A small image VAE, trained from scratch.
Data: 101725 training examples, 45.8 epochs.
Rows from block 32 of the encoder of a small image VAE, named by matrix and row number. Each number is 128 + 24 x the weight over its row's rms, rounded and kept within 0 to 255. All counts start at 0. After the name is the row's rms in percent of the matrix's.
Before each channel's rows are labels from the 100 images, of 14848, where the channel reaches its highest value: "peak at" is the part of the image that holds the peak. Only what is clearly more common there than usual is listed. The data: regions of photos with short descriptions (Visual Genome).
# conv1: bottleneck pointwise conv (encoder.blocks.34.conv1.weight, 128x640x1x1), inputs 128-255

peak at: bottom centre
conv1.66 152 [139 128 128 115 100 126 128 128 128 128 133 128 128 128 128 128 128 128 128 138 128 121 128 128 192 128 128 128 128 132 128   0 128 128 128 110 128 128 128 128 124 157 128 119 128 128 129 128  94 129 128 147 128 128 128 128 128 128 128 132 138 128 128 113 128 128 128 128 126 128  46 128 128  90  92 128 128 128 128 128 128 128 135 128 128 128 128 128 128 128 128 128 128 128 128 128 128 128 128 128 128 128 128 128 128 128 128 128 128 130 128 128 128 128 104 128 128 128 128 128 121 127 128 140 112 128 128 155]

peak at: bottom centre
conv1.125 191 [127 128 128 124 127 118 128 128 128 128 134 128 128 128 128 128 128 128 128 127 128 126 129 128 130 111 128 128 128 164 128 127 128 128 128 126 128 128 128 128 146 124 128 128 128 128 132 128 141 137 128 128 128 128 128 128 128 128 128  16 122 128 128 123 128 128 128 128 126 128 130 128 128 101 110 128 128 128 128 128 128 128 124 128 128 128 128 128 128 137 128 128 128 128 128 128 128 128 128 128 128 128 128 128 128 128 128 128 128 134 128 128 115 128 127 128 128 128 128 128 121 127 128 147 124 128 128 134]

peak at: bottom right
conv1.34 190 [128 128 128 144 128 136 128 128 128 128 134 128 128 128 128 128 128 128 128 143 128 128 128 128 124 127 128 128 128 133 128 128 128 128 128 124 128 128 128 128 136 135 128 127 128 128 216 128 127 132 128 129 128 128 128 128 128 128 128 126 129 128 128   0 128 128 128 128 128 128 144 128 128 125  93 128 128 128 128 128 128 128 133 128 128 128 128 128 128 125 128 128 129 128 128 128 128 128 128 116 128 128 128 128 128 128 128 128 128 129 128 128 200 128 125 128 128 128 128 128  17 141 128  85   0 128 128 162]

peak at: bottom right
conv1.89 106 [124 128 128  63 123 106 128 128 128 128 136 128 128 128 128 128 129 128 128 145 128 128 129 128  91 124 128 128 128 125 128 136 128 128 128 116 128 128 128 128 109 126 128 133 128 128 151 128 154 127 128 123 128 128 128 128 128 128 128 101 117 128 128  68 128 128 128 128 124 128 116 128 128 119   0 128 128 128 128 128 128 128 122 128 130 128 128 128 128 123 128 128 128 128 128 128 128 127 128 128 128 128 128 128 128 128 128 128 128 126 130 128 126 128  48 128 128 128 128 128  92 127 128  98 157 128 128 134]

peak at: middle right
conv1.69 164 [125 128 128 112 125 129 128 128 128 128 125 128 128 128 128 128 128 128 128 127 128 133 127 128 108 118 128 128 128 119 128  93 128 128 128 129 128 128 128 128 122 125 128 119 128 128 136 129 130 130 128 123 128 128 128 128 128 128 128 105 125 128 128 130 128 128 128 128 127 128 123 128 128 131 121 128 128 128 128 128 128 128 120 128 128 128 128 128 128 184 128 128 127 128 128 128 128 128 128 128 128 128 128 128 128 128 128 128 128 150 128 128   0 128  54 128 128 128 128 128 118 133 128 134 122 128 128 132]

peak at: bottom right
conv1.87 149 [102 128 128  86 130 115 128 128 127 128   0 128 128 128 128 128 128 128 128 160 127 128 128 128 129 124 128 128 128 164 128 131 128 128 128 124 128 128 128 128 123 117 128 126 128 128 128 128 136 110 128 126 128 128 128 128 128 128 128 129 123 128 128 123 128 128 128 128 120 128 148 128 128 120 108 128 128 128 128 128 128 128 126 128 128 128 128 128 128 110 128 128 127 128 128 128 128 128 128 128 128 128 128 128 128 128 128 128 128 132 128 128 132 128 121 128 128 128 128 128 115 117 128 113 149 128 128 138]

peak at: middle right; bottom right
conv1.7 175 [128 128 128 131 126 122 128 128 128 128 130 128 128 128 128 128 128 128 128 114 128 119 128 128 127 128 128 128 128 137 128 116 128 128 128 119 128 128 128 128 127  97 128 101 128 128 133 128  86 161 128 127 128 128 128 128 128 128 128 133 129 128 128 137 128 128 128 128 127 128 130 128 128 168 105 128 128 128 128 128 128 128 138 128 128 128 128 128 128 128 128 128 128 128 128 128 128 128 128 128 128 128 128 128 128 128 128 128 128 134 128 128 132 128 121 128 128 128 128 128 118 134 128 129 108 128 128 127]

peak at: middle right
conv1.105 134 [125 128 128 225 140 111 128 128 128 128 106 128 128 128 128 128 128 128 128  12 128 125 128 128 144 130 128 128 128 101 128 125 128 128 128 109 128 128 128 128 121 106 128 118 128 128 152 128 110 118 128 121 128 128 128 128 128 128 128 109 124 128 128 139 128 128 128 128 127 128 116 128 128 132 128 128 128 128 128 128 128 128 130 128 128 128 128 128 128 126 128 128 128 128 128 128 128 128 128 128 128 128 128 128 128 128 128 128 128 123 128 128 107 128 135 128 128 128 128 128   0 122 128 131 131 128 128 117]