From a checkpoint of a small image VAE.
Training: adamw at rate 0.0028, 18200 steps, batches of 256.
Rows from block 18 of the encoder of a small image VAE, named by matrix and row number. Each number is 128 + 24 x the weight over its row's rms, rounded and kept within 0 to 255. All counts start at 0. Numbers have three digits each.
Before each channel's rows are labels from the 100 images, of 14848, where the channel reaches its highest value: "colour at peak" is the nearest of a few named colours to the mean colour under the peak. Only what is clearly more common there than usual is listed. The data: regions of photos with short descriptions (Visual Genome).
# conv1: bottleneck pointwise conv (encoder.blocks.19.conv1.weight, 128x496x1x1), inputs 372-495

colour at peak: white; pink
conv1.54:128128121128126128128128128128127128128127127104147124129128128128128132128128128124128138128136128128114127128128075102128130128128128128129128128125126128128128130064128128128128123136128087128130126126127131128129128128126123136129107128128128127108126128119120129128129121128128128128115129128115128128128131128128133127128113127128075128129129130130127109125122128128

colour at peak: white
conv1.71:128120077128127128128128128128132128128128128158128130103128128128128169128128128131128142128129128128113067128128130128083122128128128129128115128110126128128128117128128128128096128127129129079128129129131091000102128128141089130065128112121127127133099113129124128000127128128099129128127127128128128128128128127134127128128128115128125129110128128057129108082129105128

colour at peak: black
conv1.100:128126064128128124128128127128127128128128125128129127124128128128128062128128128125128117128129128128122126128128127126129130128128128101127103128119128128128128132126128128128130126129128129127145053124125000032031130128124132078121032126114129111124128086000122113060128127128127129128125129128132128124128128128128126128128124125128104128036125128130127105128127126128

colour at peak: pink
conv1.38:128129128128127128128128128128093128128110112192127131130128128128128112128128128126128128128124128128126123128128130129133128128128128130127130128120128128128128079120128128128131128128026137126124126169128111136128127126130126125167131137241129000129128129125095128128127154128129103128132127128131128095128128128107233128128130124128126071128082127104130125126128127128

colour at peak: grey
conv1.10:128126021128126128128128128128129132128129127129132128127128128128128168128128128128128133128127128128111126128128126123134119128128128125128126128126126128128128127128128128128125128120128128085129128124128111127127128128127129124127128127127129129128127127128128128126128128128127129128127114128099128000128130128129128128128127127128121133121129130129128126127128127128

colour at peak: pink; white
conv1.0:128139132128110128128128128128110128128109127187128126130128128128128216128128128112128128128158128128128134128128130134126128128128128128128145128142127128128128128107128128128127117128120125149068114126129131140130129134145104120143126152147127000127133129078097129149127129128129099128152128128125128118128131151098128128128127130128128118127130130115123134128124131128

colour at peak: grey
conv1.6:128085125128125127128128128128128130128127128177133133100128128128128255128128128127128132128127128128111117128128125125118109128128128127128098128106138128128128146127128128128127129128119128000137130124127060028101128128130130126124126100115131128127086111133130128000127052128109129128127104128124128111128177126129127128128097123128127201066128137130128066082129105128

colour at peak: grey
conv1.34:128158118128138128128128128128119112128126140127128127129128128129128031128128128128128133128127125128127128128128128127121127128128128126119129129127126128128128093126128128128132007049081128159000000126157097128129127127129124092128128147128127071128128132125127128128129129128128124128128130128146128126128082128119128128129159131128094045128115077120128128129126129128

colour at peak: white; pink
conv1.42:128125115128126129128128128128135128128130134117128119122128128128128121128128128126128174128128128128125126128128079123126132128128128142128128128125128128128128126127128128128135124177129000127127123131125200127128143128124109166127094127127129129124124129030128167059142126128128129128122129128175128141128129128130128127128126122128127130127132129128113000125125101128

colour at peak: black
conv1.58:128114116128139128128128128128122128128125128099070112118128128128128121128128128134128130128055128128145128128128128095127128128128128128128057128117100128128128124125128128128128127130128161034132127128145127062087000054186132128050162102000052134131128028177119110078067126128063131128136129128128128128128101128130121128128138128128128135127128056126127128128128102128

colour at peak: black
conv1.4:128129125128126128128128128128123128128124128125138126130128128128128102128128128130128123128128128128085128128128128134133128128128128128128132128129127128128128126128128128128094127140085127129109127054128137128127129132125123128123122133129131125129083127126122129131128129128128126128128127128118128127128130128127127127128128126128116124139119129125127128128127137128

colour at peak: white
conv1.24:128132134128127128128128128128128128128127122128127128129128128128128124128128128138128127128151128128131130128128128151128128128128128129128120128131122128128128130129128128128145129124126128129114129114129155141121129129128131121128127129130127038127128128129128130142128130128131129128127128128132128128128129128128135128128127127128144128131127129127129126128129137128

colour at peak: pink
conv1.62:128124119128119128128128128128132128128132128127136126085128128128128144128128128134128128128129128128128128128128040123128128128128128128128042128069128128128128130127128128128128128130126030116132128124100128000000141129047128129005047095074134127100128000128142127062127124128000133128051128128128128131128129126129123128128000128128125143127128139149004128128000063128

colour at peak: grey
conv1.13:128127095128128128128128128128128128128126122137128128128128128128128103128128128128128127128128128128125128128128128129127127128128128126128126128130130128128128132129128128128128128127127128128078128125149129127129128128128128130129128129128128126128128128128121128127128130128168129128128129128151128115128128128129127128128139128128128126128127128125128125128128128128

colour at peak: black
conv1.85:128122089128127127128128128128127128128125127126130127124128128128128091128128128126128150128129128128150124128128127129128121128128128119128114128125113128128128174130128128128084126128128128126127090119127036076102129138121126126121117125124129043126128126054129127112128127128126128128127128128122128126128128128129129128128127127128128129082128129192127119128127127128

colour at peak: white
conv1.50:128128127128135128128128128128128116128128125133126128129128128128128146128128128137128126128090128128141129128128128125124121128128128128128128128127114128128128127128128128128050140126128129128128129126129117125128127060128079156126130128128127127143129128129126124128127131128128128128138127128134128126128127128129126128128130127128118127104128127127129011129133127128

colour at peak: grey
conv1.40:128115123127128129128129125128130142127219131126126122000128128128128120128128128129128096128141128128141110128128125133124222128129128123128094128102114128128128101129128128128025127132129128124116072131128079095090129129129126132112123027107128128119122104126138129000130128128126128128125182128101128126129000124129131128128130123128127164118171126128124117081000123128

colour at peak: white; pink
conv1.125:128084095128117128128128128128140126128129128126128124101128128128128122128128128132128170128144128128170106128128108126130134128128128130128085128108216128128128133125128128128123124091128107066101128129109127029089128160125103139085116095095130128125105095128160129000129109128097171128118110128128128128128129128152128128128114084128125128050128130127121120095117031128

colour at peak: white
conv1.39:128129107128125128128128128128129128128126127119129126128128128128128131128128128117128129128130128128105116128128126128128128128128128128128129128125125128128128124129128128128124127131128015128125127144121137126130137130128117198129123128128129129125128131124127255127129123128127128128126128128128128117128129128130130128128125127128099129128129131128127128126127128128

colour at peak: pink
conv1.29:128128134128126128128128128128128124128128127132128128128128128128128131128128128128128127128128128128117128128128128131128129128128128125128128128126121128128128097128128128128116128126128128127116128128128125125127128128128128132130128128128128128128128126128127128126128128128128128128128125128124128124128128128129128128128128128128110128128128128124128122128128128128

colour at peak: black
conv1.18:128122084128116128128128128128131128128131128130131113117128128128128135128128128126128128128141128128121121128128126133127126128128128116128118128123129128128128140128128128128124129128129125120152133119118000084000138131120135128106120111115132130127122086132132127104130124128118146128128128128128128127128132128131127128128114124128094136109125125125127124124126118128

colour at peak: grey
conv1.57:128123137128116128128128128128128128128130180126199081127128128128128024128128128127128112128121128128135118128128123134127126128128128105105129128067115128128128129217128128128090126128129117128125050130117110127129174129058109125066062128128133131036113127123128128127144121128255128128095121128152128127128122128128129130128123127128159128128129129129096161111000129128

colour at peak: black
conv1.32:128128096128129128128128128128128127128127129125128126128128128128128122128128128131128121128130128128119126128128128133129129128128128124128127128129117128128128136126128128128114129140127137128128128123126000112100128129128114128128128127128128000128127125128127127127128128128127128128129100128128128124128128128127131128128128127128125129128125127129128127128128128128

colour at peak: black
conv1.46:128123127128131128128128128128130128128128123134133131125128128128128109128128128127128128128131128128130127128128133121128128128128128112128110128129087128128128153125128128128127131151126135125131125106131048071091125128131122128124128125123131118129134123092111118123127129128125128128135128128125128131128122128125124128128132128128109133098124121142135129133132125128

colour at peak: grey
conv1.122:128128128128126128128128128128074129128113138129127120131128128128128124128128128118128126128129128128091133128128126129126128128128128128128130128129127128128128000092128128128130126128000128128099125126124144129128131146125085128128125127134139000127126146121071129137131128128193126128124128128136128125128131128127128128128128123128168008131049128063118126127124128128

colour at peak: white
conv1.63:128127126128128128128128128128130125128127130150126194127128128128128124128128128140128128128126128128145121128128130128113131128128128128128126128128053128128128115128128128128128129120128125126129129074132127122128126125151050098128133127126126125182094128196082122126125123128127129128129127128128128130128126128128126128128127107128129127129113126125128127099129126128

colour at peak: brown
conv1.93:128125118128127128128128128128128128128128132126137118127128128128128125128128128134128127128133128128115130128128126151129128128128128128128127128139128128128128127132128128128120129129126128123076132125123150127181130133078126128129102127128151129131102125130128128127129127128113132128127126128120128127128129128130127127128124115128128127139122129133127126123127131128

colour at peak: grey
conv1.96:128128126127100135128128130128196131128129150105130125126128128128128121128128128130128121128133129128206127128128016128118130128127128140126043128126124128128128151126128128128126124239152075127079122133078128128128131129088100131130064126126130127000118036121128128127130125128126000128125125128128128118128128128127130128128098125128128135128170131131126127119080128128

colour at peak: white
conv1.35:128121050128129129128128128128137120128131125128119132120128128128128131128128128132128126128097128128148012128128127098026118128128128128128120128079113128128128117128128128128047129099128220117128130000129118126116112107133123062095125094123109128129117115144124000114090128128120128128128136128122128127128114125128099128128127125128099128127118118128130122086129107128

colour at peak: white
conv1.107:128129105128131128128128128128129128128131126162127135129128128128128123128128128130128129128128128128137122128128130123127139128128128128128128128124126128128128121130128128128101127131124131127255130000131128127127127127139156097127130127127126129126127127130163127126126127128127129128128129128128128125128128128130127128128128128128130130128128128129130128128129125128

colour at peak: black
conv1.66:128126129128129128128128128128125128128125121128125127126128128128128129128128128130128127128129128128124104128128129129128128128128128128128125128128125128128128100130128128128047129134119128127100139127133165255189127129126129128128057131127131125129123126133125129129127129128129127128128128128096128124128127128128124127128129048128060124175086126123129127074129145128

colour at peak: black
conv1.98:128141094128126128128128128128126128128126128128106124129128128128128117128128128123128132128127128128109118128128129129127128128128128128128127128127129128128128106130128128128084137126055127123133194127128123090123112127130127128122253125120127104130120122255163129123127128128122138128127123128127128123128127128131128128128129130128120122136126126066130121108128126128

colour at peak: grey; pink
conv1.64:128126131128067127128128129128130128128129109095127093129128128128128131128128128127128190128128128128255131128128120126128150128128128166130140128040127128128128131126128128128158111142131013127063054132060133128128129255051096132085028128128128130084123149029128130117132102128129132128037109128168128129128129128129127127128088123128194128047131130128091130123085076128

colour at peak: black
conv1.12:128128128128128128128128128128127130128128129120128128129128128128128071128128128129128126128128128128123128128128128127107129128128128128128128128130123128128128126129128128128128128124125128128121128044128114127129128128128128127120128128128128116128128129128126128128128128128130128128128123128128128125128128128128128128128128128128126128128128128127128128128128128128

colour at peak: black
conv1.109:128124118128129128128128128128130128128131128126140128124128128128128126128128128122128126128123128128115138128128129122128128128128128121128119128125100128128128128120128128128129122137134125122128054039125067057093151129124126128115123124101134122126156123042062126105129125128127133128133128128127128127128136128130125127128126136128101150006130130127126130154128112128

colour at peak: grey
conv1.99:124123124128129137128128123128129128113152134125126126074128127126128122126128129132128125128129128128140122128128130134129167128129128115127124128114121130128128105128128127128102127143127128125124129128129024126090127127131125138126127000126127127129002123128130127000128194128125128128128175128124128132130053128128129128132133128128129134127128107128127070005127126128

colour at peak: black
conv1.37:128128112128127128128128128128130127128131114126126105126128128128128126128128128129128117128131128128136128128128127130110129128128128128128128128126110128128128127130128128128224128129127127126132129116128125118128129129128118129130127127126128131127125129129131128125128128128127127128126128128114128124128129128127132128128128122128133129128128129128128120125127125128

colour at peak: grey
conv1.89:128101042128127128128128128128170128128255128122128128040128128128128024128128128128128128128126128128098097128128126105126128128128128127128053128080122128128128125255128128128128128071128126040125128131127128067026129128129089128059127048028128116122059046128202129050129126128058152128126128128128128128128128128131127128128128101128055131042128128124128111042127045128