{
  "encoder_arch": "densenet",
  "model": "image VAE",
  "dataset": "regions of photos with short descriptions (Visual Genome)",
  "train_examples": 101725,
  "image_size": 48,
  "crop_scale_min": 0.5,
  "horizontal_flip": true,
  "rotation_deg": 5,
  "bottleneck": "kl",
  "downsampling_factor": 8,
  "encoder_norm": "batchnorm",
  "encoder_activation": "relu",
  "encoder_depths": [7, 14, 14],
  "encoder_kernel_size": 3,
  "encoder_stem": "deep",
  "encoder_growth_rate": 32,
  "loss": "l1",
  "latent_channels": 16,
  "decoder_norm": "batchnorm",
  "decoder_activation": "relu",
  "decoder_widths": [32, 64, 64, 64],
  "decoder_blocks_per_level": 3,
  "decoder_block": "basic",
  "decoder_attention": false,
  "decoder_upsampling": "nearest_conv",
  "kl_weight": 0.1,
  "init": "orthogonal",
  "residual_init": "scaled_by_depth",
  "optimizer": "adamw",
  "learning_rate": 0.0028,
  "beta1": 0.9,
  "beta2": 0.95,
  "eps": 1e-08,
  "max_grad_norm": 5.0,
  "l1_shrink": 0.03,
  "cautious_weight_decay": true,
  "ema_decay": 0.995,
  "max_steps": 18200,
  "batch_size": 256,
  "epochs": 45.8,
  "lr_schedule": "constant",
  "warmup_steps": 1820,
  "weight_decay": 0.05
}
Rows from block 7 of the decoder, named by matrix and row number. Rows with one number belong to one channel. Each number is 128 + 24 x the weight over its row's rms, rounded and kept within 0 to 255. All counts start at 0. Numbers have three digits each.
# convs0: first 3x3 conv (decoder.decb.1.2.convs.0.weight, 64x64x3x3), inputs 32-39, a 3x3 kernel for each
# convs1: second 3x3 conv (decoder.decb.1.2.convs.1.weight, 64x64x3x3, transposed), outputs 32-39, a 3x3 kernel for each
convs0.22:119109137123127129132133131128121112124118123128126130133147133121128130129129111126128128126127129138129128129132124126108126125116126137128174133125144126108101126125126127133137128130129129154145102018089129161154
convs1.22:125127121128129133129130133128127124136132129133132134187126101088132133127092125115128127129128128133130131119128128128083126125127127130128130127129129124126129128129130129129127120123124129128129131191255042057076
convs0.23:155125129132127120125123126132129129131127119126081089135127126130103128134127123153131131255119162246124133129133126130130163125129097129136133130021130122103139127126126134128129128118127129127118105129127130128103
convs1.23:127108127128128127128128123140130127131129128141141131190070125127129232130126085118126095126066000121128128128127128125081129129128128135131136128133129139129130129130131129130132127128130136131134130137133126118126
convs0.24:122129125125142128125136130124140122132143139115129128128132129130127126133130105142127115141125124156126106104131114135132135119120123144131156145126130134145143115118137125126128126129130121152130137177128085129127
convs1.24:127137130126132129123122126130132136133128127138130123129119129193128127128132129127129134128141131128148128130128130129127121126127108126124107134129122116128119129132129126126127127126125128126130109041057123067114
convs0.25:153130130128129255128126121139120130102144130131131124131139133124124124125125122129130128125125137125129130185143139136139127137128149125132129126134127123134099123125119117127133127136146136130129142134133126127121
convs1.25:075130173088130128085128111138134131130130129132131130128140099129127127128127126121127125127129126128128128127129136128129129133138128128127123127126124127126125126125124127124126126127128124126127129127129133128128
convs0.26:109131125129132127131132105130132125128106133128130127112126125130131126127126127127126125130088051087112095134139137136060131125128127127153092141108127132103158127127128129128130126128152125106072135196126106142126
convs1.26:128128128128117129128128179128128129128128128128130127045129128129128128128128129142128128093190126128129127129129130127128127127127128126130165129127129128128129127127125127127124128127110120128128158128127128128126
convs0.27:111118127129128110127127122123122121132129119131085065131130126129130097134128123126128128143127129128122093154130128124115116133133161138121127129112144132129127130126137130131135131129134062130128114133138129130142
convs1.27:134139127130131130128129130186128129134126126128119123128125127133112127122070124127127128126129129127128128107127122127126128119114128132125132133128137126134134113123126125126125128132131121130133128131140091136137
convs0.28:128129127122126128113127130129128129128128115135133130127127128125127129128129132129129128129141129127129130129129170126137130130132136127124126126129127127130128128128128128128128130130130125126127127128128127128128
convs1.28:138161136129145132127131134134131136134130132138132134130143128129129129129124127123124127130130129132121123128053128129131124128132126128133130119127132126125131127122128129124125128128127132131129129128128129129131
convs0.29:124122112126127128134134132137123132119128127135139121132133134127130131123126134078061134125138116129151127199000132069255119129134134129138123138105133126101135133126113115125123118106121142103114138135129129133130
convs1.29:119125124127125128123127131128127129125124128127127129128127115093168078128047255137129142137131130173182121128128125120158131127128129024226130130130127130126129137130127134130127130128127126128128123156147128128222
convs0.30:127127129125122130118111132131150113148132128126126121129132133129129130127136132128188130129131152128148130106135127139130131128128127129126126129128128132115127112126124122124124102124127127130136128126131165160155
convs1.30:125131134127127140128124129135126133134108127126119129124124129127085127128125126129127134126127128127122189125119128128127128128128129127129128127129129129160130140149146130143147130142135078076119124100128128128128
convs0.31:122113128119083123120128126126126127127079125128129126123125099106126127110116126128128129128126128127126128132157182128125128160152196109127130128128121134130132137136126148133117129128118128127129131092145127089129
convs1.31:140129128136060129128128132128129126128128125128127130118126128135120183127130115129129130127131129128095128115128126128071127107121125128132127168127128129127125128121118130128122133123116110115116129128126126128124
convs0.32:133134141043009130127124129119130127124084113127124127129129129129094127128111126129127122132124095128125129116106132124125122144124123129085136133119152127114143136129131130128129129126129127130128127127125127136132
convs1.32:117125125129234129127099080127132139129134134130133133085124134127128132129126132129139129158133128148129127130127121128128129127125130125130129127130129126149127124127128126129130123126129128128124127122117129128131
convs0.33:121120129123128125137132131127125126133134128126123133118132126115127119126127087129138130098119139142143128161106150135129163130121137134125125137123110112067119126133135136145128129128128128178156132089162141143047
convs1.33:127095108129186162131131138129127128131131128131126126117167130128123252183128039129129202190198127129135153127129137154122116128133095128128115127124133137130128128127125126125116126126128133185130129100206129125005
convs0.34:127129123127149125125145127132136129150131131156142131115084104126134114107121091123128129126126109125127125132126116089173069134099122120128132137207145131155109119125080071211121112105104129127128130171129128123124
convs1.34:129128126126123128128134132129128129126070127139129138127129135131128135130129075129128136143187152139129166129129128128145129129130129128127160125034132128128172138126130127126126128128127128126127128127129127129127
convs0.35:125137130128131133127124127047068095096000122132161218130255212173255232145203172128130128132132129131130129114124132131132135131130134130123126131126123129125123172255172130139128123119000123128129128131129125128138
convs1.35:126129128126127127126126128028125127127129130130190135155127126015000063127129130127130137128126126120095102131127126128129129126126125130128130129128127123127126255129128122036030116118121127132131127128126126124126
convs0.36:136128127128117041127209137124129139124129137134135129130137139128125127127125127134129135126130130122129127135128143129166133146130112124150130094130122122136135125127125110130129126090092130128128129136128127131126
convs1.36:128127128128099130214157232128117125119113128126128130127127125128125129124129125129128129129129160129130128128129127138157128128128130126129129130127126131126130129128131130128141129131134127130130128134131130130128
convs0.37:126129136129129131128131135154127132115129137128131128130125130124132131130133130092125106042022169130140191101117136105085125172129123129123132118157129128157044127125126127128126120112115129152132139085130150139131
convs1.37:127129125130129128127128127128128128127128128127128128130128126129112165128168067128159178244128129131128230120129129143128129129128127206127128128127127129127116128129128131129128129128128150128128126128135129139115
convs0.38:194129127127167163118128130136136130122102127120124125124122105128129128130131129134130139128128125117128109131065127125140127161154143145127135153123167126097135128130130127129130127132136129128125128134135129130128
convs1.38:094128095125128105120124127130128129129129130130131132126128129131129127129128132137128130130128130128165129129130126120139115130131128129131136127124128129130131129129127129130129113113124128129131129129128128127128
convs0.39:130118126128124127131127128129125132131126131127121156142127127128121126128130124128089159046074125108102137145132127129108127131117104102165129101190127065153123134129127128129124123131125190116118196121117194070129
convs1.39:133131137129129134125130133128128128127128128128129129172126125129129085127129081130118193129097167129096228129128134129116148128128133130120156128128130129127131129129128129129128131129128135128051129128040128129039
convs0.40:145179147128120086101127109131130127117132150092116135127128129126124125127117126103127129093125129124126128129115137127123125132122129118149127101129123116159103127128126120129127125125121124124121131127144127127134
convs1.40:129130228126128128127129129130128133129127133130126129130127127128128128125127127130131129129137128151144138128128127154129131128129129156128128153133131128130134129129135127127131126126128129128129128128132128128127
convs0.41:129136134124126151152129129127121129129123128128123126128129128128129126128128127128127128127125128128127128128128131127125128127122117123147126089212090118142124128128128128127127128128127126124125127125121125117119
convs1.41:125127127126128129115127128138136136135131131137131131131129129129129128131129128128128129128128128128128133138126141134125130133127166128127128128127125129127127129127127129128128129128128129127127136128128128128125
convs0.42:128127127145135106132133171122121125125132129131137133125126127127129132127129130131148138143116126129152143104114123117123055125119127126107124122126114127125131117114124121127126132149133128127127130129131126126114
convs1.42:128129130127126125110117126142132131127127127131130132122127126129120109127127125127127127128138128124065127127128126130128129119127126129131131128126127128127127128126126128129129131129128127128128128127128129154129
convs0.43:125120131129127127129130127125114126123127126128130127125125126122122128120129127131130127143152126142140135134136131095165134128126152127124130126129130119127126130129124131136125127131128125119101118114114114106125
convs1.43:131130130131128128133126127128129130129130131131131131140130140133135131116134130129129161129061132129108129124127124121127128128115128129128130129149128124134131132132130131131130131130130116124128126174126130129129
convs0.44:129130128158171138131132132122144128000130219109173127189133145128172234114127139107129130025082141096127129130127127139125120131128126125130135126131133122132136147086019143076053128126085126128136129128134128132138
convs1.44:128129119128133115127131118116068135029042166098110138134126129136120130129106129128128125128128123131127121130128129132128137129128130129134135131142132130135129175136100229139128243172132127126127126128126127128127
convs0.45:134135138132127141129124135139128131134134130133154129132130128126130125123141128127127128129129140127128140119126113141128185140140123144126150129126140126127122129128120131129125112128108122147143129110099129126127
convs1.45:127129130128126126129118127129126130128125129129128130152127134128072136127170062128126124129128122129129147129128128129127128130128132131128132112130133124165110129129125128128125129128127171124123125123128120211120
convs0.46:128116128126103127127106127118126131123148141052126088130139139169192228133128127127127126136173127128127127132132128127143128129130119132126128130123127129128126166149127191132080124117114128127128128127125129128131
convs1.46:128127128128130134130134129135130129128126127138130132128110127017074123127127126127128128128103128127128150128127128128127128128128129130129128129129134130128128130128127129127025127126124131135138126129130129128128
convs0.47:130128127133133128131131130127127119135162128139132098134255128173255199128255159127128124125127127119126127127123119128131127127131128126128128125128128127128128144255155128133130092106087127127123127125122129128126
convs1.47:132133134130133130127129128141132136132127132133128134122024091000000057129025128128128125130161128128126126129127129129128129128129130129133132126134130127131128128128126128128130119000123128126127140133133139135133
convs0.48:129134127137128128129130132132135131130132124130133123129122125127119124128123128152111091201053044157112086118000110136229024123084169141085136142050189152098129127128134128133137135130144123128127106128125123129140
convs1.48:128127128128126135128123135181128164145126141142128151081129132133126149130127130125251129067129128127165172132128130129131130129128127131128152131097151129128138125125080125126059124127091131125138129075130131114128
convs0.49:128129117126129124135132131127125153125123124117134130127110155132129117130131131125103095126117096147160127135124069130129121172168145121125136108169100101129147117127133120122122126140127108130131133153122092119117
convs1.49:121126125127128126127128126151132131130131127131132132128126131128143097102129138128130129157126130127141127122128116128129126127126127135125132126128125127128156128130127128132136128127129124113120121145125162142128
convs0.50:106128142110127096165133127128119126121109129126129127129129128130126122127124126131132129130130130125128128126096127124127226123132123127125113131119130138130140129142129125124124110116121107127122132146147117128126
convs1.50:130107128129128185227128129128127129130130157130130128096127127132129128127129129128127128126128127127127119133138131127132138135129147118128128128125125124128126129126127127127128126126122127137145131127126127126125
convs0.51:127134130116128130119126130114121125115124129126127116128128126126127128128123128130128139128127150127127129127000130040047097126103123114132111119131127129129127136143129132137129128124126131086100139130132129067127
convs1.51:134129128134131128135133138137130128132130129131132131130124140132126129164127132128128128126128127127127128129126140129120130129128146124122149126124134124125130119126119117126122128131119135127133128126126130130145
convs0.52:116137128132121129128114133133122128152124135138138128119120127135110127129128117095128148075053131097123120131105155112125147127156140113204076128131128159064178125148129129132128116124130142115126172108124132153131
convs1.52:129147127139129130148129129128128128128129127128128126123128123128128128128127120128128130141127194125129129128129126129129129129128130126127171035223128134127127128124125127126125126127123127126130108154036127129127
convs0.53:129125126136128125145128126116128131121129136124133131131128128130122127135120131125127127127128126127127126127034126120128130127171158128128128130126138158071135133129128158127122148132129127066123127126129127068125
convs1.53:134122125136127123134128126133135133128130130132142139129136158158128131129128125127129128127128129131128165127131130125128126127127127057133130127130135113214128128125123130131126125127126128129169146132174121128127
convs0.54:132122126144130125125143135116125129125125111118126124121133132161125126112146128094102054165085085150144150125122009129104150113124135147120148133033129123129126129126149129097132136124124105133132125127127089129145
convs1.54:131102125128119130160128129131160134130128128131130130134128051126167131187118127128127130127213127128129147128128135129127149118130129156132126126130134137127137130132132130130130128131128132132125130130134128128129
convs0.55:127130129124125130126123124128127128130127098111127117129131129124115098125126124127127112126135128128130128128127136119192123089108132154126131133120130131125129130132129131134136130133133130129130134128152175135209
convs1.55:138153158130128130130097120133141156147130135130127132126130138189132131132128129139127128125118125131127124130128128129130126129128127069128130127134154124130150128126125118115115119119120103121127123125122118128126
convs0.56:130138139119129111129126129128131131126089124139149140127126127134128124129125123122127135081108097128128126138119119129057124129132139122161097123130129129129133127112125132124119127129131119098102137169159128125121
convs1.56:128128128128128128128128140129128128128129129128129129127126144129128112126129127163173162128128158127128129129141129129128153161128130128128212129129128129129128128127127127127128128128128125126128127126127128128128
convs0.57:127131135126129156131128134124124111125145121126115130120124124134129125123152126134129194128128136061129136143148138075128130084092126127156126132097156176122130127141128127132129127136130146120123126117130168132131
convs1.57:119127128130116125128127121131129130129128129129125129129101147133146094128126128143128144172093129114176133132129129131099127129142124121116124118127048122124114127125127123128129125125131126133129127113127129129113
convs0.58:201129118130132131108128205128129122117098122130133129124129127124134127126129128128130128135134130130129127124156122131128131153126136137180148127134129123131127124130127118126124127153129127128127124130129129129127
convs1.58:166148135085097124143126131132129128136134132134132133114127126123128119131131127128128126129137152128129131128122128156158129128157127126128127127127127127125128129129130129131131129128129129127128128129130124122126
convs0.59:132131102178166204134134157144128130125125124130119114131130128129140132127128139107116098113126127110124128126125100126127129124126112127120128140117142128125130123126153125121128123117129119122130123125129129129137
convs1.59:126128000131135075129129063128127127128128128137129130123127133124125119127128121132131126130129235129129130130128131129128129129128090112128133127133128127135132124121127125120127124119123129133137116130129121127128
convs0.60:127138129124128127127128127196127000173142128174224098130152148168220128130227150123128132127108113128123120129126142118110119131121154129126130130125130131129130122128255025109140064067129123130132126138132132139127
convs1.60:130130128129130129130129128128128093129128057134141128132130137127051129198128128123125126128131128109128156128130132127128129126127130128128128128128130128128128132133217128132255123127130128128129127128127125128128